Rows from block 3, named by matrix and row number. Rows with one number belong to one attention dimension. Each number is 128 + 32 x the weight over its row's rms, rounded and kept within 0 to 255. All counts start at 0. Numbers have three digits each. After the name is the row's rms in percent of the matrix's.
# v: window attention value (model.blocks.3.attn.v.weight, 192x192), inputs 96-191
# proj: window attention output (model.blocks.3.attn.proj.weight, 192x192, transposed), outputs 96-191
v.80 100:152111079100133129095125122127158114133088021123140080120122142133132113131118157109091167077180183139102148175181144113146132114133152110112149113168094141130141127129078197168122173076113068096161138115109102089099091122117086111196122101147097121192095107132199193100142062152087147125
proj.80 099:123159197099107124177135151109126172156121166150135102117087062119108133090116170105133103118107113140157136104123128149116212149138092092119166164128137124130121113106173047156150099129120150142115130134117107134164165148133104165112140147120117165085172100155052100153140127100166105107
v.81 071:141122175117170132160111122084068102088174127128149141112106151140141122155172126157140146131153163099133157088099111139132086138105109138143117115043153152144134134207157039140119117171120075112111120122162147115166161164153095156152105146128129089071142165130186104174138219148105145081
proj.81 061:124124119121250141129147125131154152137158134124126127143177129136153153118148108164149116112068137106157099152114107160124109126150159127169103177087116115112076108169141166117123127116161126193090211173138078211128138147086142094086170081115136186100152146135171110126122165073135139144
v.82 102:151135137130112096147108147098104111122146159132167160122093146118124121124173103121143052182102074103125069049105112133123044171144122154150144083100168116145103115142152045098161094154161168155046092078164177167151156094116164102118133171153127074058148183123116092165130159117155090124
proj.82 101:138151114101160162120170104104126097081133114050090155146130182111198169137159124131135140085127142090180090150140111114110074116149116183196095079134123122112101154129073192104114129127116146108126143109121113090114118140114131098128093101146104147143097153120190158123168178174110176133
v.83 110:121141157142136109163150137113085127134163190150153183118122151114131118123143102145139070198101077120139095062118111159108119141126081144178133089141177095118125106119200046087193108155117178166063100100127166138140154122150190136078133180120150108037124155144074040154110176113138089112
proj.83 112:134115091141145147086123103123106081074120065114123145161152181122160120164181120120137127083148165106125117119149142165133030117145131165149092114127122125152127160128037195087102146151116129119154157124129106089114087098129138108132115106128113112177103153121199170123187137152099142155
v.84 110:128085066107097148124099125137146114127101061133115066138119135108110109149129170081099162083140164103112162169172173106116095116119184115086146137113095122150135135139090182138070133106162115098171174147178064106121103111076074105189142082153106102150135092117194190108137103184097166151
proj.84 109:127158153087088131182111137127098172164153158148125112117115073126091151130087159110152120145135122135134107121137114122132231171111124067137199129102140109112133116130202058167163107158139150133113146122133139129157188159147113124160120152121132152070150104185053077157089130117138121106
v.85 092:126085037128117124092113120124181117146057070165128110131114121114138142148125140104104147116138169141129151140181161095158055116118154133142175107161106129151172123104095182138117122077145119113138111124120113081073139084088147098160141122152094069193112110106197167060145079184087134110
proj.85 093:133146209085114128201144100088112165121158186115115110117121079088145130090108173082137096153132103126116133125146142138102226155147126106143166143104144122141127130130161074101128078145139167128118148115151115069156153147159097151129107142151119126113147097161064109164142146083136126164
v.86 083:123110091131136082110180106163154133130076110138109155146109115176110165159059125159123166134176122112121112151172147119118136129123098118124131087219092092105172152112157167180151164057155148120144075078076113104061095097136160093146105148128114168109105157142057144103129109180078115127
proj.86 081:146155178125090129140158106101117113143083131167135053131104112137170102114121137092137134121138073114132156126125165143093167110146135158134067154121129150133150124123128071121126113171101153084130116168158087092121112095154070196123130172136128115188151093151121168141127111126108106188
v.87 104:138143174125107091166140147115078132098159179152163177109100149130130134113168124171171038206108082138143081070103104136122060172112089159167146101147177110137121090141181069105167113165138153145073063105125162162149148140176165152094111181130138102067149164116102062155098171108120094112
proj.87 109:153114080108182172070168123112104085091120101080112154140160183108181128163176102119113127099131132083126133141148132135103036086130133184162077115138116142118100166119064180069086115133122141130150158129127127113101097113103145116139109109124121116188115167111189174118178154147112172138
v.88 102:124098066126083151103058119130132153101099109121145084148111172120146127149170116121142081123136159141103121108143188101106075139173156141148128107103138065145125092126067128102094094131173163127086147105198134117128105095094111114156143083186165069186146089109229184110140130189107120130
proj.88 104:116115165080137153168134130129082170104149145113127192126157102046119146096103171104101114108134119114120091166146112116104200160112118058177255105115138123121121121150199083153117148152145175109110158089104124118147200213134118110129069121136114167068133137147100113156154174122120163106
v.89 097:099086077126165118128134119137152101140089066149126115132120130171135140140093142094061181103170167131115133205164144118157110120115153116111130099158090139136176134108114217173141163064117103109183109107090082099081117139119115091202136124129118150156119111109167188083124120150091158134
proj.89 098:127182191130069115198115124130128151153102179119113088107100076133133115086130161102139109125117097146154122087133135143096223130152105110105123171113176143145127118105146063142145076144100152151134114170152127116125135124160119152109152143107138157132162102150035090143107128084154102152
v.90 082:137120097110163110130132101167152114128088090164128103148125124141113113160105167136090185092165118127143154212175128096142116120120139116111148097151103108132172127154107196193153171091121068111151113119071118093089131101148101100166146146125131148171103138135162196080146073169081169144
proj.90 080:132176144108119112177117134137125132166122149174134103098128081182122162126114156087143143145093085104123136093151136150106217105148131100130103160124153170172132139149169059136168106116094117131105132184157134113137111114156106179144134148148160140140179102138114136124121132097103097145
v.91 088:121113092147101135137092138080073150127150172117138142114115142120149111122162094138168037211105103118148129091107147153134052159137127146154156105109150118144102110142177039070163080158169160143062115088174177175150124112122139140078125169159138081094175168126132087131140148140149101114
proj.91 084:119109100117168168101138115147101106096122124071146200171155166074146147153162120154110164106172203074120090145115115135091057136132098159145117098114132107095131155123111186139097157191137163108123143092132111087123124135120120074131068100124109128135097152129225159138180147162107164139
v.92 070:148119185158103137076077144127109163106173176134168107140102137109143131111168085116174068179109131147131104061105135128145093116153164147114133130069180136175069119147153024076111102165134110123110123141213151147167127120084101157115108145144148074095155159120144121137128198118145136133
proj.92 070:150098083101165157159129135157129127100189178110152136142131132103111128165183125125132129135118175142171107140103121112118096185096081104129187082125089124105085115138162158148055175149143141140142149151089082130129150131079100067094138121111087094104091162141180115123127185139138174102
v.93 104:141092116137148093130131122144152097117117084138125099133137088141140140138103148100075202073173136143124148192127123118162157087122153106097123156151074157157159164152080186176106164097090109069189147117096097105092083120150083140185115075106129112179123142121192163122131073142123137149
proj.93 099:120185168135091104168099141154172153194130170159130073131118069180095131119114133134132092145103095165101147125112129130135216128139104107079143152118120148134104106121166091146153146107122117152104114160148130140132123137127155160125158135112150123106167091123054097123121092079168073128
v.94 082:118072116137079117086099116112143168133089136123132109134141163098140136104136111137142103159078150120088125088111132131138089122112148155181163139100153128178125068114135098077070099141198141170091135147176129144130119128076148097138123118169132101161127077140174151087102153168133105163
proj.94 077:150065129118123139162106126112057153120183153112148191127150125089130142123133150087127091114142169090153106162146116128063186163107149117157216082121100101113127146132199114123136130175131181099139176078160132154158168160133078118126078122115094148096142133137136105170147235136110158166
v.95 118:128118134141109143127108154107088146118160179135118183116115152112120115121156092168147049211089089105125103072109126148095067165141095141168138106109175103154100099106163034111172079168166157162056123098171158126145151105109177126092119187121137110065158178142105100146116169147151108124
proj.95 118:159096087111148161091156113122098104083113098090128176151140181077167150154165107141111145105194172087141133162135129128116045129127152165173098066113113112122130152120069208100116129146102142113141153094124105110116093130126114121128073094143106131158098161131177162116154172153112186129
v.96 048:145094192140174138099125156080094123149119119069098134125121148127122146096097211140120120147174161163172114138105126168148104158118155139106176092081099186140149074211068098108140104117140138170070122172100108136158124098097130118141171173137135118132095109103133101071136112096141065097
proj.96 056:107057133098180122141200137133078116145131113108146127109166161140160111164153122103123099150139187139173152164162173067093082099133078123123126153145129083143141170131201162143173127148132114107149159088159121155094141065087076157172164139113110133118207121127056114185155155085074100130
v.97 113:100111067166199097114088141192138105148144078122118143104127139158113139124202169144088173127129122127110064174139066134177118152109151062122116118127091049164114105056141212195111165129137102140142117117162132112099152148133111080159141156150113109098124103116079134098121158168118122149
proj.97 104:164107127084145124124140115096105116079086100123169135110106168096150135117062110127130085083170159054155159133111189089155081116154122175144101114180142153179132129154084130089145125153177105101158103175094139146073095095162137197115080090089067142148139162097133155139126113157124128135
v.98 048:143131144197109114152077148127118126147104097120074113141133159163141145119130085150121152158102215117156076132087185051132100131110109170160222113110075124108085136120182084107110150103128090118091102150105104177116139120083157158129131147105128119116118145132111120140125159079073150165
proj.98 049:104113128073204109158103080136107105130110169100142147140161140147134107160172120047161139093125137136155184119113172139111088103138081166175102106148157183107076120120151131121188150127084169099081119067180166157117128054135127117180084100167095114102165151128150134099177147163116122076
v.99 064:180074132147112132133077114119079165166117101116109100118092178131151098121172179128135081147115103133121092186122152121137105101124120135086162126122092089143149127126175149141124060119176105090137148098147121152129149079078073131210116133139172103108155107138164114103145121164108120104
proj.99 060:118082144131174134132115102103118134129184183073136135116098125103203102175135074108122121120198135092159174090130146130112110141130146204170137083110124141098089123212134138138155116138147166135122094077151116086110079143108077185158151114081108093078120185145087139163192181134101157144
v.100 099:123131067149142126132136110119131143087134089145126122122115163099139097138135152130072146124206099115130082124148083158150078176102158147132080083119147083171165148111073184174115108158127090147091111080185134064168150138128092078169114153186109095137089162105125122080127146167147131138
proj.100 094:096124149117136081139103138147141108146145133151178155135066132161126078112129119158155082116133165130149131155068155099199074104127125140105138173178097117172134109114158127075206121131141153128105137153096122191080100085151139205102124121103121161096140146070128105169073111146100081143
v.101 090:117152152095088108122151166083053197114153180146123150146124084122102116147049076152192088162063127115154155106117131159131137135121084130166124133118151177117111073175109069103109099158131148137087148157114166167172135134158167184070101094070114138098144121123147100138096086108160123167
proj.101 091:145146070113125128160115134118215146168029093145087054140139139138174098105156179121094107169132148177136093113134158122068149124164152128106128131121128101108120152127133149082173133115144107166075127181104133100130143136090102074141144144199179103175138082184171117096166100142088114119
v.102 096:109128075133194098102133131201159105123147103134122113103116161114126120136164153143076184110138104143094055158154088132145112174078126094095100088138128058155134152092119203185114132125126095158112154086191117092112166181155122046169105157184151115083114137124093101128135131164100120118
proj.102 083:155097143106140102132117104057101129109108137141183152151120146142163111134110120174184076093135120073173135103072205114184062109163131159130126187158125139176123147131126080082138114145115129073148122162107137191083080092136120166089161101081097136126166177079131135143128145117135123131
v.103 120:101114078164211115095092110186179092160122078125146132099112109150107128118189163135093200099146137138109095157150090109156101131119196069112122098115090057155144167071162212184148185126110106108150126120165111101087127136125123079185146145185091122125103105132073123105120159151118123128
proj.103 105:124120129114124122095155112111073113076138124151191151115096135062098145117056073144158120075151152040149124207115128113185081145108132144153094116205151153193142125144108131088105161148146108060162113124097142158089100100176142180131098090083056140124137159116137169137123129178129146167
v.104 113:086098078193178122098113132150123063108132050123159111143121129163105119125201124137104163115130135138070111139141104128145084141154200109133093075092152087134150145064156194177138142148105134122167095118199139074141126106131098109162132140137068100137074124148092120124090172176130160201
proj.104 105:162122148128097102126129120136124136079125131159143155111079160065135118105078102135131118108172157089129111164121120079180089152101091120157134105196121112179186156150078165108106122144180125101130099070106172165085085100185148173097085143123077149121117141105120122115078081157092105133
v.105 108:128141090124141138141140131168111147052163111142129115131115155087116088142117133177106149153158067099102039123133059176121088198067121107134098097111126072194149100126081160203091090160136079158082138104220145098118187171132143043132084168161143082102123155092129076093134137162133097140
proj.105 117:162094149098142064105125149092150133144083126117126094139094160156161085125141169120130068137104146127172165093088191103159056073181114149091116175175132123139118122137162110066201086116162137138097097177099119153094077139110130174099169135121145160139167132124145125123090120106097054148
v.106 121:097084109191211112108083125191154059128171107133185160135123082194110141122176118136134158106122137147084146153119108091147120115164188055131136131120120086119129130084184144179165223124108139120159112122118154146103112126143104168123153122121088131073112097112054132154094168129107126180
proj.106 112:170123134090103127093142116124102122094079097123148102130116128089090139096062110094092154133160142080104087178170131120111122122125118133164105090193174117161175156107062185132106128136199092104166135107099174119111120109161174120132062115145087100211113100139136154053126059186111149109
v.107 103:129112120128136136117162129145163133140118114129106103123107147122167145112150172130066156152165122119118064166136066128135150149042107116096138119126102085136134143119101213173107118080133112165099131111121089115111151182114153043136132140190192132095146135114101103118157147146088099070
proj.107 100:098093147138153148121131148097103104094134156083144152166142143148137148172123091146172107055100111107159171063096162131176108110170143155097097170121139167167094116114162062111125123169118113096191128167151106126127106122123089165141178060078122122081141151126124146145121151079144147172
v.108 107:130138144133108153136116132083109125132143159118154158155134081153092144131099092127205069130097150130163205107113193126123150073181138145147136161146150171130107113159152051081120128129114162097154118130075140142138110091140117202116138110040105135143139114133161130131113118094143162160
proj.108 108:127172118134106163123136136153125135172123107143078105102123133093084135115140136097072159187125124153101072147185061148064177193089131109139135070098121110099131158133126160156106131102119123165092129083116154110129190150085152073135094149178123097167114090153109112099129115169119157076
v.109 105:160111143132111116110091091144173090213073087120097101081127151165152177106132154100122115086114157171092111182151163082121129059136128100058162158145053130085150204104143145098196171061105156122150141156078087146078094095124101104128190105169151154149149138134124142161150143126069109072
proj.109 109:083143140157119162148168096137096109088189154119129227144173083099074186172119085167124165059102087086114149146146116141154141150107143116174098103089134145141103110109100117182062162153102136106198142107146115136160179151143109127174108077074054129099092153110132153126133170120187184139
v.110 119:139103087160160131140122110188214072149105058119127099101143161145148140142206184129049175114184146160106105181147122092162099133108133132098159145116053073132155182091119194150133170080109110118160123119074090112092106136120105097172165116194122137124111154121070137126126160132101123097
proj.110 110:115115139148127164092176115145058115054201151136175187168131096113093135185110090141191162042108099086101127144097110141169122118130120124142097097153193169179093120103114107122109184183098143094167159103168142165120127103156112142131093086055051136107114145070125162150116125163176158173
v.111 121:152157163079049139129162125075078207121117185130103142127113130090126108131059104133170086154117113113177133103114165141101177129112074178146153148142159191112096088184084061084113086128157144136093131141104143166168118121123163170102125115066149131139143143131192135111140082081159139123
proj.111 116:111129119140130142152110164135169140197135142123082087134157124180158119119166183129107127195090098202112126079128115170093147106140129113081143153077101101089113108141173102112154102107102129188094148157138095119150154171041112064142185155162190131115128104152126112112150189104124127086
v.112 102:125117101150161163165126132083103102029209141116156172133163117105114115135102103165142098112110113054149151076120147150117127119175136125169096114141158084133111094133131122100123107178139091125151106101128115154169155163150134187129097125070111124103103139138091118156098193105164148183
proj.112 105:101148152190099128087135135161165098156093123129101146130129168131159153138171080114115108150123104168099084142146107160115070102102030190097038112139128164105104167132087151130138158117078162137131154112105129104124082082130151120114172159159142114158155148113203108115144061112113096088
v.113 133:113176197110091113138174163141173156191092148134068073133142102156142116170065140099104166133136101193095145115163142167097178134088092132046093164158113169086128156136100108164151106123076115110124155145099094099127099115105130114123185149151180168173158135135112121141120094070131140108
proj.113 133:162116081102155162129130118120071165075132126150133136135135130105115143131178135129131105077102192068150067157107111114110133160193144114209177079119164068154096111153180167079161131139218118137102129088154160172150170172104129108110053077124086140143096126152098131150162130177098137126
v.114 088:115147171132091097148156123130202123194065113113096037135150133145140129162154130124132189161150136193095111142186141138147129146104122128087130150128115188114157175109103112159168128120093155136105146123124116081138115111116140073137161145167174132189138097088140113150139108112105119079
proj.114 086:135087087087134162117118143115084174098162175137165144130128097099129122103130159109137094053141156078177133108106157092123149146164142097183196087133153106179105079124151105117158107113220091151086132123136113173113162172086151102109082057096071175093117134164093134143114169162124161130
v.115 128:117108059120180134088055117154107092090157103121161180120102138095095127097195102152156123121103133090152096143101134080182093124145157112196149086098159063176127083114159160101113155124172138129132102104164153180139175134150146114135079131083118079091104075144186141111103150187100117112
proj.115 127:099141150145093109149148159137183140155143123087115086158129109157127098144065115129107151174152091140122199101157158168107148110104109138068139163163074183102188125113074047180084132109052116139140115152106060062123114121135119137129197164133154129090138169108108119108126124056144112168
v.116 101:120110083094131119074108094137136095162105079117111109109102139128121121098192149125174149132119159119109089168154129101145098147124173105135172096139103144134112137086147170124150159102158175115118175121151115126106152114109120051137124117179130116131132061155191116123128092198055123054
proj.116 109:105117132102115133168115115124139144120174132131157089135108072134112112099066210127129155144158141132101183129136163099145203129114177062138193152089098119130174108104110070183070115097102108144139111164129084089152167145141100110139136100128134138090110140141050112097111179110127151198
v.117 068:140091091138171128065116125135194154121129174124134152107115110099106134094114098132153078128095109074165125153151204082123120124116134086119144115146116065109039110071137154130112132070225110113136183179137115180093149173121150051120157115143178156131131084169159150138126109157081116131
proj.117 072:134167111152073139197161125170108111148123123114131127111142115093085126165046141174094191153161120165109126114132110122100184161130191074117168067097130113106160157150119104210087147139097131128135103143187100087156174144129075106147131161135137110120131130105084092102142164109167155148
v.118 105:131117094133172153111105120105060096067210149113193206120133161087118119102152116153172072120088102066189122100101112129133117129162130123165116108132153058142112106106132139084130117170176134154129101109152155189142174156144119166120074125080103109109083120151123122095113162152139153146
proj.118 105:107139127180113104127118153109176136170103098120117090135157150175152128140128104123089147178165065197095156126154129172116106079068081180075064128128080198090154136107069116170078141098028161144125131134091134055099099097129138138117200182167149137130142147084154077104120115059124110112
v.119 077:140131115110154117088107137124176139154065095131145109099090128150122117116176129126153184143150153128145089193149137074163114160100113121108182128125104188121161156123148157122173143059122156084111125149083105135095127116145147054121117089135145152130145092126198118111149092184056120037
proj.119 079:130161123083149132190143102113084140114172151108126098127170059137121111116082165131102134123129131099122147087144146114127155120157158088129164110117137111125188099115115138113081123151153077129104102141163101124162122173147085109159118122066128144084154145128053150122109154086176127197
v.120 071:111111123148128115141167098139125123112160077105124098133123186162135130108135174104055147122196167186141145178116140079119105149139099143150118080129105149116175150169141163132147176103082173123130173147151093100097066095099110094132119132191093132145153197080097125106144107102129132126
proj.120 078:106107171096158138167046107088117053172093124159149159119110113124110130134164165102182127124068102163168120139119184102175145099181184130106150154126114097165100120119172083109148089140171121094152083065126149171119125114177045141206124131105155128126146095080205126147125127178120158131
v.121 111:146054090106161108069058104131130137140134107138167141090076131118098165074159119117113092123112126080201139170107156052141126120142148116111147129122102122150146109122170143147150134075193134113140130149130133185068132128138149122145116133130161150091165097169187139088138085188069119132
proj.121 125:119156148146086159182158117136135131144147144122096114144181106121107100151053170156123169158127066162068170104146134186148171092123181091096165150101095122121176131112064102149076108121076139146140109146148078081153130131120085132144150123110203120114109130094085126108115159092176166156
v.122 120:147117089137178155147129117096062113046204161104156184131124144098137124141127101147132097126133135085138126065112132172127126142179152168175090086096159061154103096120102138080108127165143139147123130115159145130174133162155114167138095133121079124090094173150096133172133210113169130155
proj.122 120:132113122159135061073098144149164088165080096165124115114096180149140143116194089125127140166120129186108130143120105123156076118073066164071064149116103169091127142108102134140133131126097159096121114131101156099094107070128152120140181175176153114147137141102208080117114069134112087077
v.123 118:110073100098132075062102115183137163179085101125148124106090138134098156096163151123116149115131159125126137214136143046148096139111107118119144141128109142132121111117181142167146160076170172109120157141142131144066117121101150045125139114156156127122148112168176116106141065202062112096
proj.123 125:120131162114095115196120119098130127129138143128122111147163071115081120128068178161131147152152124147095175115155148142149198127138215093128220154085106094123162104099125102135104092142119123147160108149137094116169173179158079150139122109093164134088103124112065133128106189101156158177
v.124 133:123174203140117114144179133142175129186092163127074082141152116167151139164086146098100165145136108186105137117150132166109186140083102138058116154139103174083146155142100121164129102123067128143141156147096071071134065114124122101137196140149167160183153138107083127151123080074136107115
proj.124 132:150104082100143148100128114128052142095131134135152139133129141079127142118175126120136105077110177078172051163114104091120138159166137104157137071130170071151069109146165182097186114174213110133097129091137193178112170162105117133134038096126086126129129108154113153155135125203111148107
v.125 069:138129134210117124155134156103114115101168156117091156128130133106095097126092122117105135129131073144124130070129142174131128107172104127130117127113128087102125136139112108101117106177122057135109111150082064101144123072155099210153139136095141149119128176122067085145113153101206094174
proj.125 072:122119128125083092081058173107108127144086134114152128118185147124158171161214118108097078133124147167117105141125129102146094103125087159144070139139151148163048148168161153103187185102097167098127196094116173149139142100107123129121125130162135124159161146120209101137143077154103154100
v.126 118:127122143092100105090115123159174153208038103142101088113118108168134147113127158115128167139101134159110126185167125106143139104079122090088159145162100196127132146115141128176152142067133152098124123157121114117077128099115156087125144130167194150153146092132163128092134055151071117107
proj.126 121:129132108080136186194136111097094176091190169114120123143139099107099084120072158129134111107116140082158154120119136111135195119169179080168225107123129080136161070113143097129117096157165101149126128123148094142176171203106109130139091108074093136102129119140050157156107178125138176172
v.127 128:122129159082091091096126126168164164213043120137096070118123103155117164110112153130131158130132118151118142189148142082137162112067104125077158176161090176098147133127133139180149127070129139083136136153105113125073111087098119098141163116160184167156141107139164132103163039146070123102
proj.127 128:138120135097141177189154102103068162088172163107114139125185127089095122129091188133131118081119113084140155129142134145128185127174183088167182095111145056146116111116139124088116107149163105147131143137168103163185159181129097112101055083079138140107110128140073161136114185146153181173
v.128 093:097048138145133109173049123148136120162107102103111114144114089166107152135105148099130138116121161147159159190135143095110118123127148088098184190146056143142146143147184117164125178082161067074186141172171136125079128064111073104186131088106136138081159118128135136073153093178085127165
proj.128 096:164177085153153167097154096147164091076150129088089150117129130105144129173121085122085160095136137118142058107139092164122083100113098200130047101169133189131108158118054144118140153126085164143113162107102119108138064137130165126096137126132096123177094148152130134160168168091132154070
v.129 093:110150172116141126146111100180146086145054093135125130109116152155167168125137104088090150108160200136122145176143152070102059131159154167161152116134095166102152143180189150138186164124112151090111093117096170092114119054120104156169116111104076113109088198128100129170135160146073112157
proj.129 090:136120099162178188146154116139139114120169123122083198131168115072131153188160143122123137129121135119153102158141088194108131103082176089133136101138121067153124142088088187132094131138121194147125166087152043136124152141120116087132108125098115153145117048128163119096123183167105169088
v.130 078:114113132130198104167110129166169098159215120139165187112120110150107140126190175152155129153119086104122151122089100143145123130111150099133148146120134175144165085128181074140146188102150112163136087113148186191152173152142137102094136111070152126085103122101184085098088118117152104136
proj.130 083:163142145082106112144156141077103170140124175066136067145144157135161139187108152093108100146137110125163159106151168153101157116136093145113097133113122146136097129141084085107140075165152116166143173170123055095147092192073166125160166126121123142142161198103087113159165118139125148142
v.131 066:141092103083140137128125096132139167106196140161139088132132123116078116108147171119154131168096037104129114143133106150144117112095076077095107129124144185148138093094090060128107083143117117143126169152150126189171125205132136131093092151123184122141153100126183128091097134112213120104
proj.131 069:148145140120137076118113151110133133144058156126122090139111151140140103105107088146141132130145125128114143050102149097137139117145140239092117152142099128093122092125121066137148127145119063153152118160124166134164148108135111157159170116130110128110139209115058121159160106109109096137
v.132 094:111079061124109141075115127135124162120181144101122118135136074142085100116140154165166123170075054123119091107066104150163181134089093075091164145123145143152103083062114075136075137113147112166131136141147103208144182186146189103086130141117196078101157091097163122089103120135151095111
proj.132 093:134146155084090077121143186117150150131096143125167063130135133150189123121078099103136141136107109131137180104117155107130123099151092165133098159116140199129089136155125078105142109121089100116114122173096127146128083122116110162118172124121147117178172176122099126155119111081131096153
v.133 091:099104158100127130126108132124125138155097107126077100125112131197100158103102140053080154105122151158132179167179181115114150106162155124136127133148062201079139140127164114182140149092129129102175131141139097086101067086115074117167153104160155156167167121135125140085178080135089137180
proj.133 091:175181121182119165141146126166184079130120097139134167118138130099148118153168124129098161141185133143106084119139108098118068110088112159105099116138105110167149176132071203140082193097101133131102113121102116104127127114192151120089139125146127083133097141141104115147163170130125127062
v.134 107:157156164151161136184165120126082075090137093120174160127131163114188109125161126107079140119184152126167164127120116119108085175164183183180093091111143138114175139182115145130172129169110112100130120055099178084139123124164116174132089164114061133152058187135092129157170182117135163160
proj.134 107:089076101100169158164098123106056168129118120136108143139137141062109109140165183122132113163149110140131123137156126134110159149146142086183180099094128055130142104131147134152103068129157174141121155079162074120126171135111106087159068124142170130081127081138163111069108169137107124153
v.135 084:109127099109123114092122175094116156128173221133120127143144117108089076125117172135194130144078007112135114107122132150151190101094095079096111145160140076156098094089090108159086105157145100149145142146176102155119115191143154073107114124106166160105188105115143115080104122128131131154
proj.135 089:144165166090096104126119144133165138121102156128144056155097111157142111138068109114137110124152167148150157098100156104097133107180088153097144151123139182107123089157110061109160157113134049112108114175114167130164112112132120149142162118147116079127138158156066112166159115082112090125
v.136 075:116109120140131126175085106204117104153064062142133110150132122135143164108097089123072129110132196169159136193130155099107103160134159132117178170142074136106164131139187145167146192081139098121161090116174146104094098084122138097187156101140083111080129133115077157122124146188068122138
proj.136 074:143128133134164166128169142148129131121148120112083174135150099114146130163156152106094138099090142105137103147145107151107068107099167111152105105194130156145066169115137183088101175088099184115099168125096084177123081116089141108087133117106128155165132071133203116166170165112133136088
v.137 072:087094168082086119087119108134138152204077093099080088109121129166127153103144105106134105126106127140113149144147205093126152087102105135093127177135081172091090127122175119136155158115118176129146163146129111135103052060052110127112172101180171143153171132143131153130137090149072122117
proj.137 081:156167098146119166083165123182174057110111123150146151142196054118123147101095086110103132113153155110107109122125094159115134092118144159096083174151112151148119180085054182115082243108089111145132083123096108130122109148172131109067166121115103085164088109135096118145168167117133124089
v.138 121:160175178106162128198190115100110095086130124139144158117128175107169137113124090098109142117206164101133137104128099152116117167165136206174060076097181141108181152155106181108155105166078137126108095077114155080150113125160099158139077149103070123143092223117094113171145146106141125146
proj.138 118:098061091118149126181089115109062152160135138126133154129112140112084112120192191134134102157137091151138137176144150145102150135129191092144175099069115017108127101113168118144123064131190101140103153098153128124135189128107104063159079127138152151073125095124157115082131130188107124138
v.139 114:063092169146146142216091120172090133155167127111098137155104112164091125119136154124113151088123120142144168172118117109110123154158148130162114130132116193102149119171200111177128160137107110065173160086144145129092103094133098117185128120081099147107136159140073128131129126136100142196
proj.139 115:176173110132107153160137138095137137115135108091063104143144150092182101144103144079068105149199172117106111085170138149064125145129115184161134079105156113146154152167081173096121093111148116157063128111123092057166099135104122104103131140151121100185098151158105130175198190127113131103
v.140 102:085089155149122140187080097150121101162098102126134111105146114172123166137152141116093144093139232155132187173130159072103069112169178149144167159161063128099159145172176131132152168112117097075148089108118167132084127076079072138174135085103097126098095162121096146126152149178096139153
proj.140 107:139159099144162187106216124117096134113157108083105159149182126066156152176140134099090162114154128121126093121159102191084112115112133138162072067136133131154105157102048191098094141159106205144140176101145092127127116140153132088095107134111113135184112110115163118140170170125157157089
v.141 062:163126091089081132068101123090140177156079085135114107106123109117108138146092098145157066140101163140120129149164180106150164107067123101082172126165113171121090112074117123147077128106146141112123204133140072137091168148073139109171166094215162116130165088145146147065156051157093128081
proj.141 071:111157137118130145093138147180165093131111141143134105163124109169137094072134091153141161088081126158091093103125114093172039110130096167104084143159142231120093129134116131099125195084030152114148082164078157151116128082128134092059152114126108115131145123149146135148150165100142109090
v.142 079:119123146139137115081169093115199077126055071135136088094120145156148150123136125103068116098175204128113142173159146095100091144187163207133109099103094174093151191118157148084125116126154182091111106142064144068131120099126129170137144114161093115137090149160153148128135107147110120140
proj.142 089:111093065192162142107142149142120086137164132146108159100156124121117118112206133169149159137148115119127080156167081128172132132106141134148116126121108116145115155089123195162113137146104242132163168109138104148104135147135126123112120116131155129097122088104174114074111141127130144113
v.143 106:064110157148163114202086107140108097127151122095157121125129153147135128154124147085055138095159168121138177183120129098093113157165169115158128094101093161107185114187175090171167158128115088086182108104120186109116085071137084130170101095072059148106105165138093145125162143132108160187
proj.143 104:127137097151129191149175121095125166115140153087075131140137179058186118182137150101104133123199144132149083136163094187074099143105139181172118092119152085118139142122087179107123093136147176165069156063148092092114117153070129077111103135160140135141121135123143132114176178164124147128
v.144 110:101141076160055095069083136176105113141118070131153115166119134108100090144155106163125162142136119215083099145131102145195081112085139068140122109126153117175145117124134126170102149126129137118151142079170171084158126084130139137155101141159092083161113107086158116121087094180156120126
proj.144 120:121068149095200162155160152077090112117145170072087165124118101150146120118118092058123088114110133072182168105178169114084132101162109151155081137151122161106111116135150109139111099121147132105103093113137085134088152171132153140123146126104122168074159103155167141097163146135096133145
v.145 111:149064082115161119102063099135104129131108092169169163118114112132115139084135122150133143147143123072165137171131136067153086131139167143170125128120137128172170118132158156135107133118206078110142090090126165171108171130155134130151084128102109103109086083149192133094117113195118144125
proj.145 117:074104115126109156147177144141113148165143200057069182138164156132136128160103132134163108151098069159123162108136165157134132075100054129127144120188118118118109140075126083099103149123059183134115156151128051141119108150081141109134169109091194169083172142144181141127141192060148122132
v.146 083:121174134167074164149152172136076136149130157086090121148130127088119114149146132127129100154098103182112126121105109201104103135137102124174118103109146175104071108149124094092167126154036170118088149086121128098148100101109123139131141117122095111156153163078119086182117143062170110134
proj.146 084:146106131134110058092023123131143114126111063163146107095102141193111078108153115142108129135116135129106102125114109077125148149140126160086089160124141113184176102143165140166147080127177061096133065116141198124114152066142136148137088160182138093158117130120107144073107075176102115146
v.147 123:149165156126058131177184166113070147114128186120107126152124158085154096152120130115113106144153107159126120074143129192104104142116093177164119108127155127129088133169072094131152102173071163151088156119140110092179084110122121120133114147145096101175184190103106120189151148060184133113
proj.147 126:160117138137179063090066122136161105121128094204170086110070087167118110070140107140118133131126153105138147140105111075160151146117171125079102171127095126156161123123152145158123133132192086111138078146102207141106123080175115167141108162139109077138114108118113107122103084156105085161
v.148 118:134169169126060128201182137090074155116143178110086112144121157112179109151126153096115091137146114148162122104137139184087103158154090181157131129131146124110098142187088097116158103147066131124076161123131110084165080123111120150139136132141087118154158187126104108221172146072165124119
proj.148 120:139124133149125056081024112161155098106119088208199057126077120166108105097137093159120162117133139137087101162105117081155134118140164124070113169121097135153167123122137166126130149126197089115158077152129186151115115097170128174109117149130113098165125106088109115086066081171104075169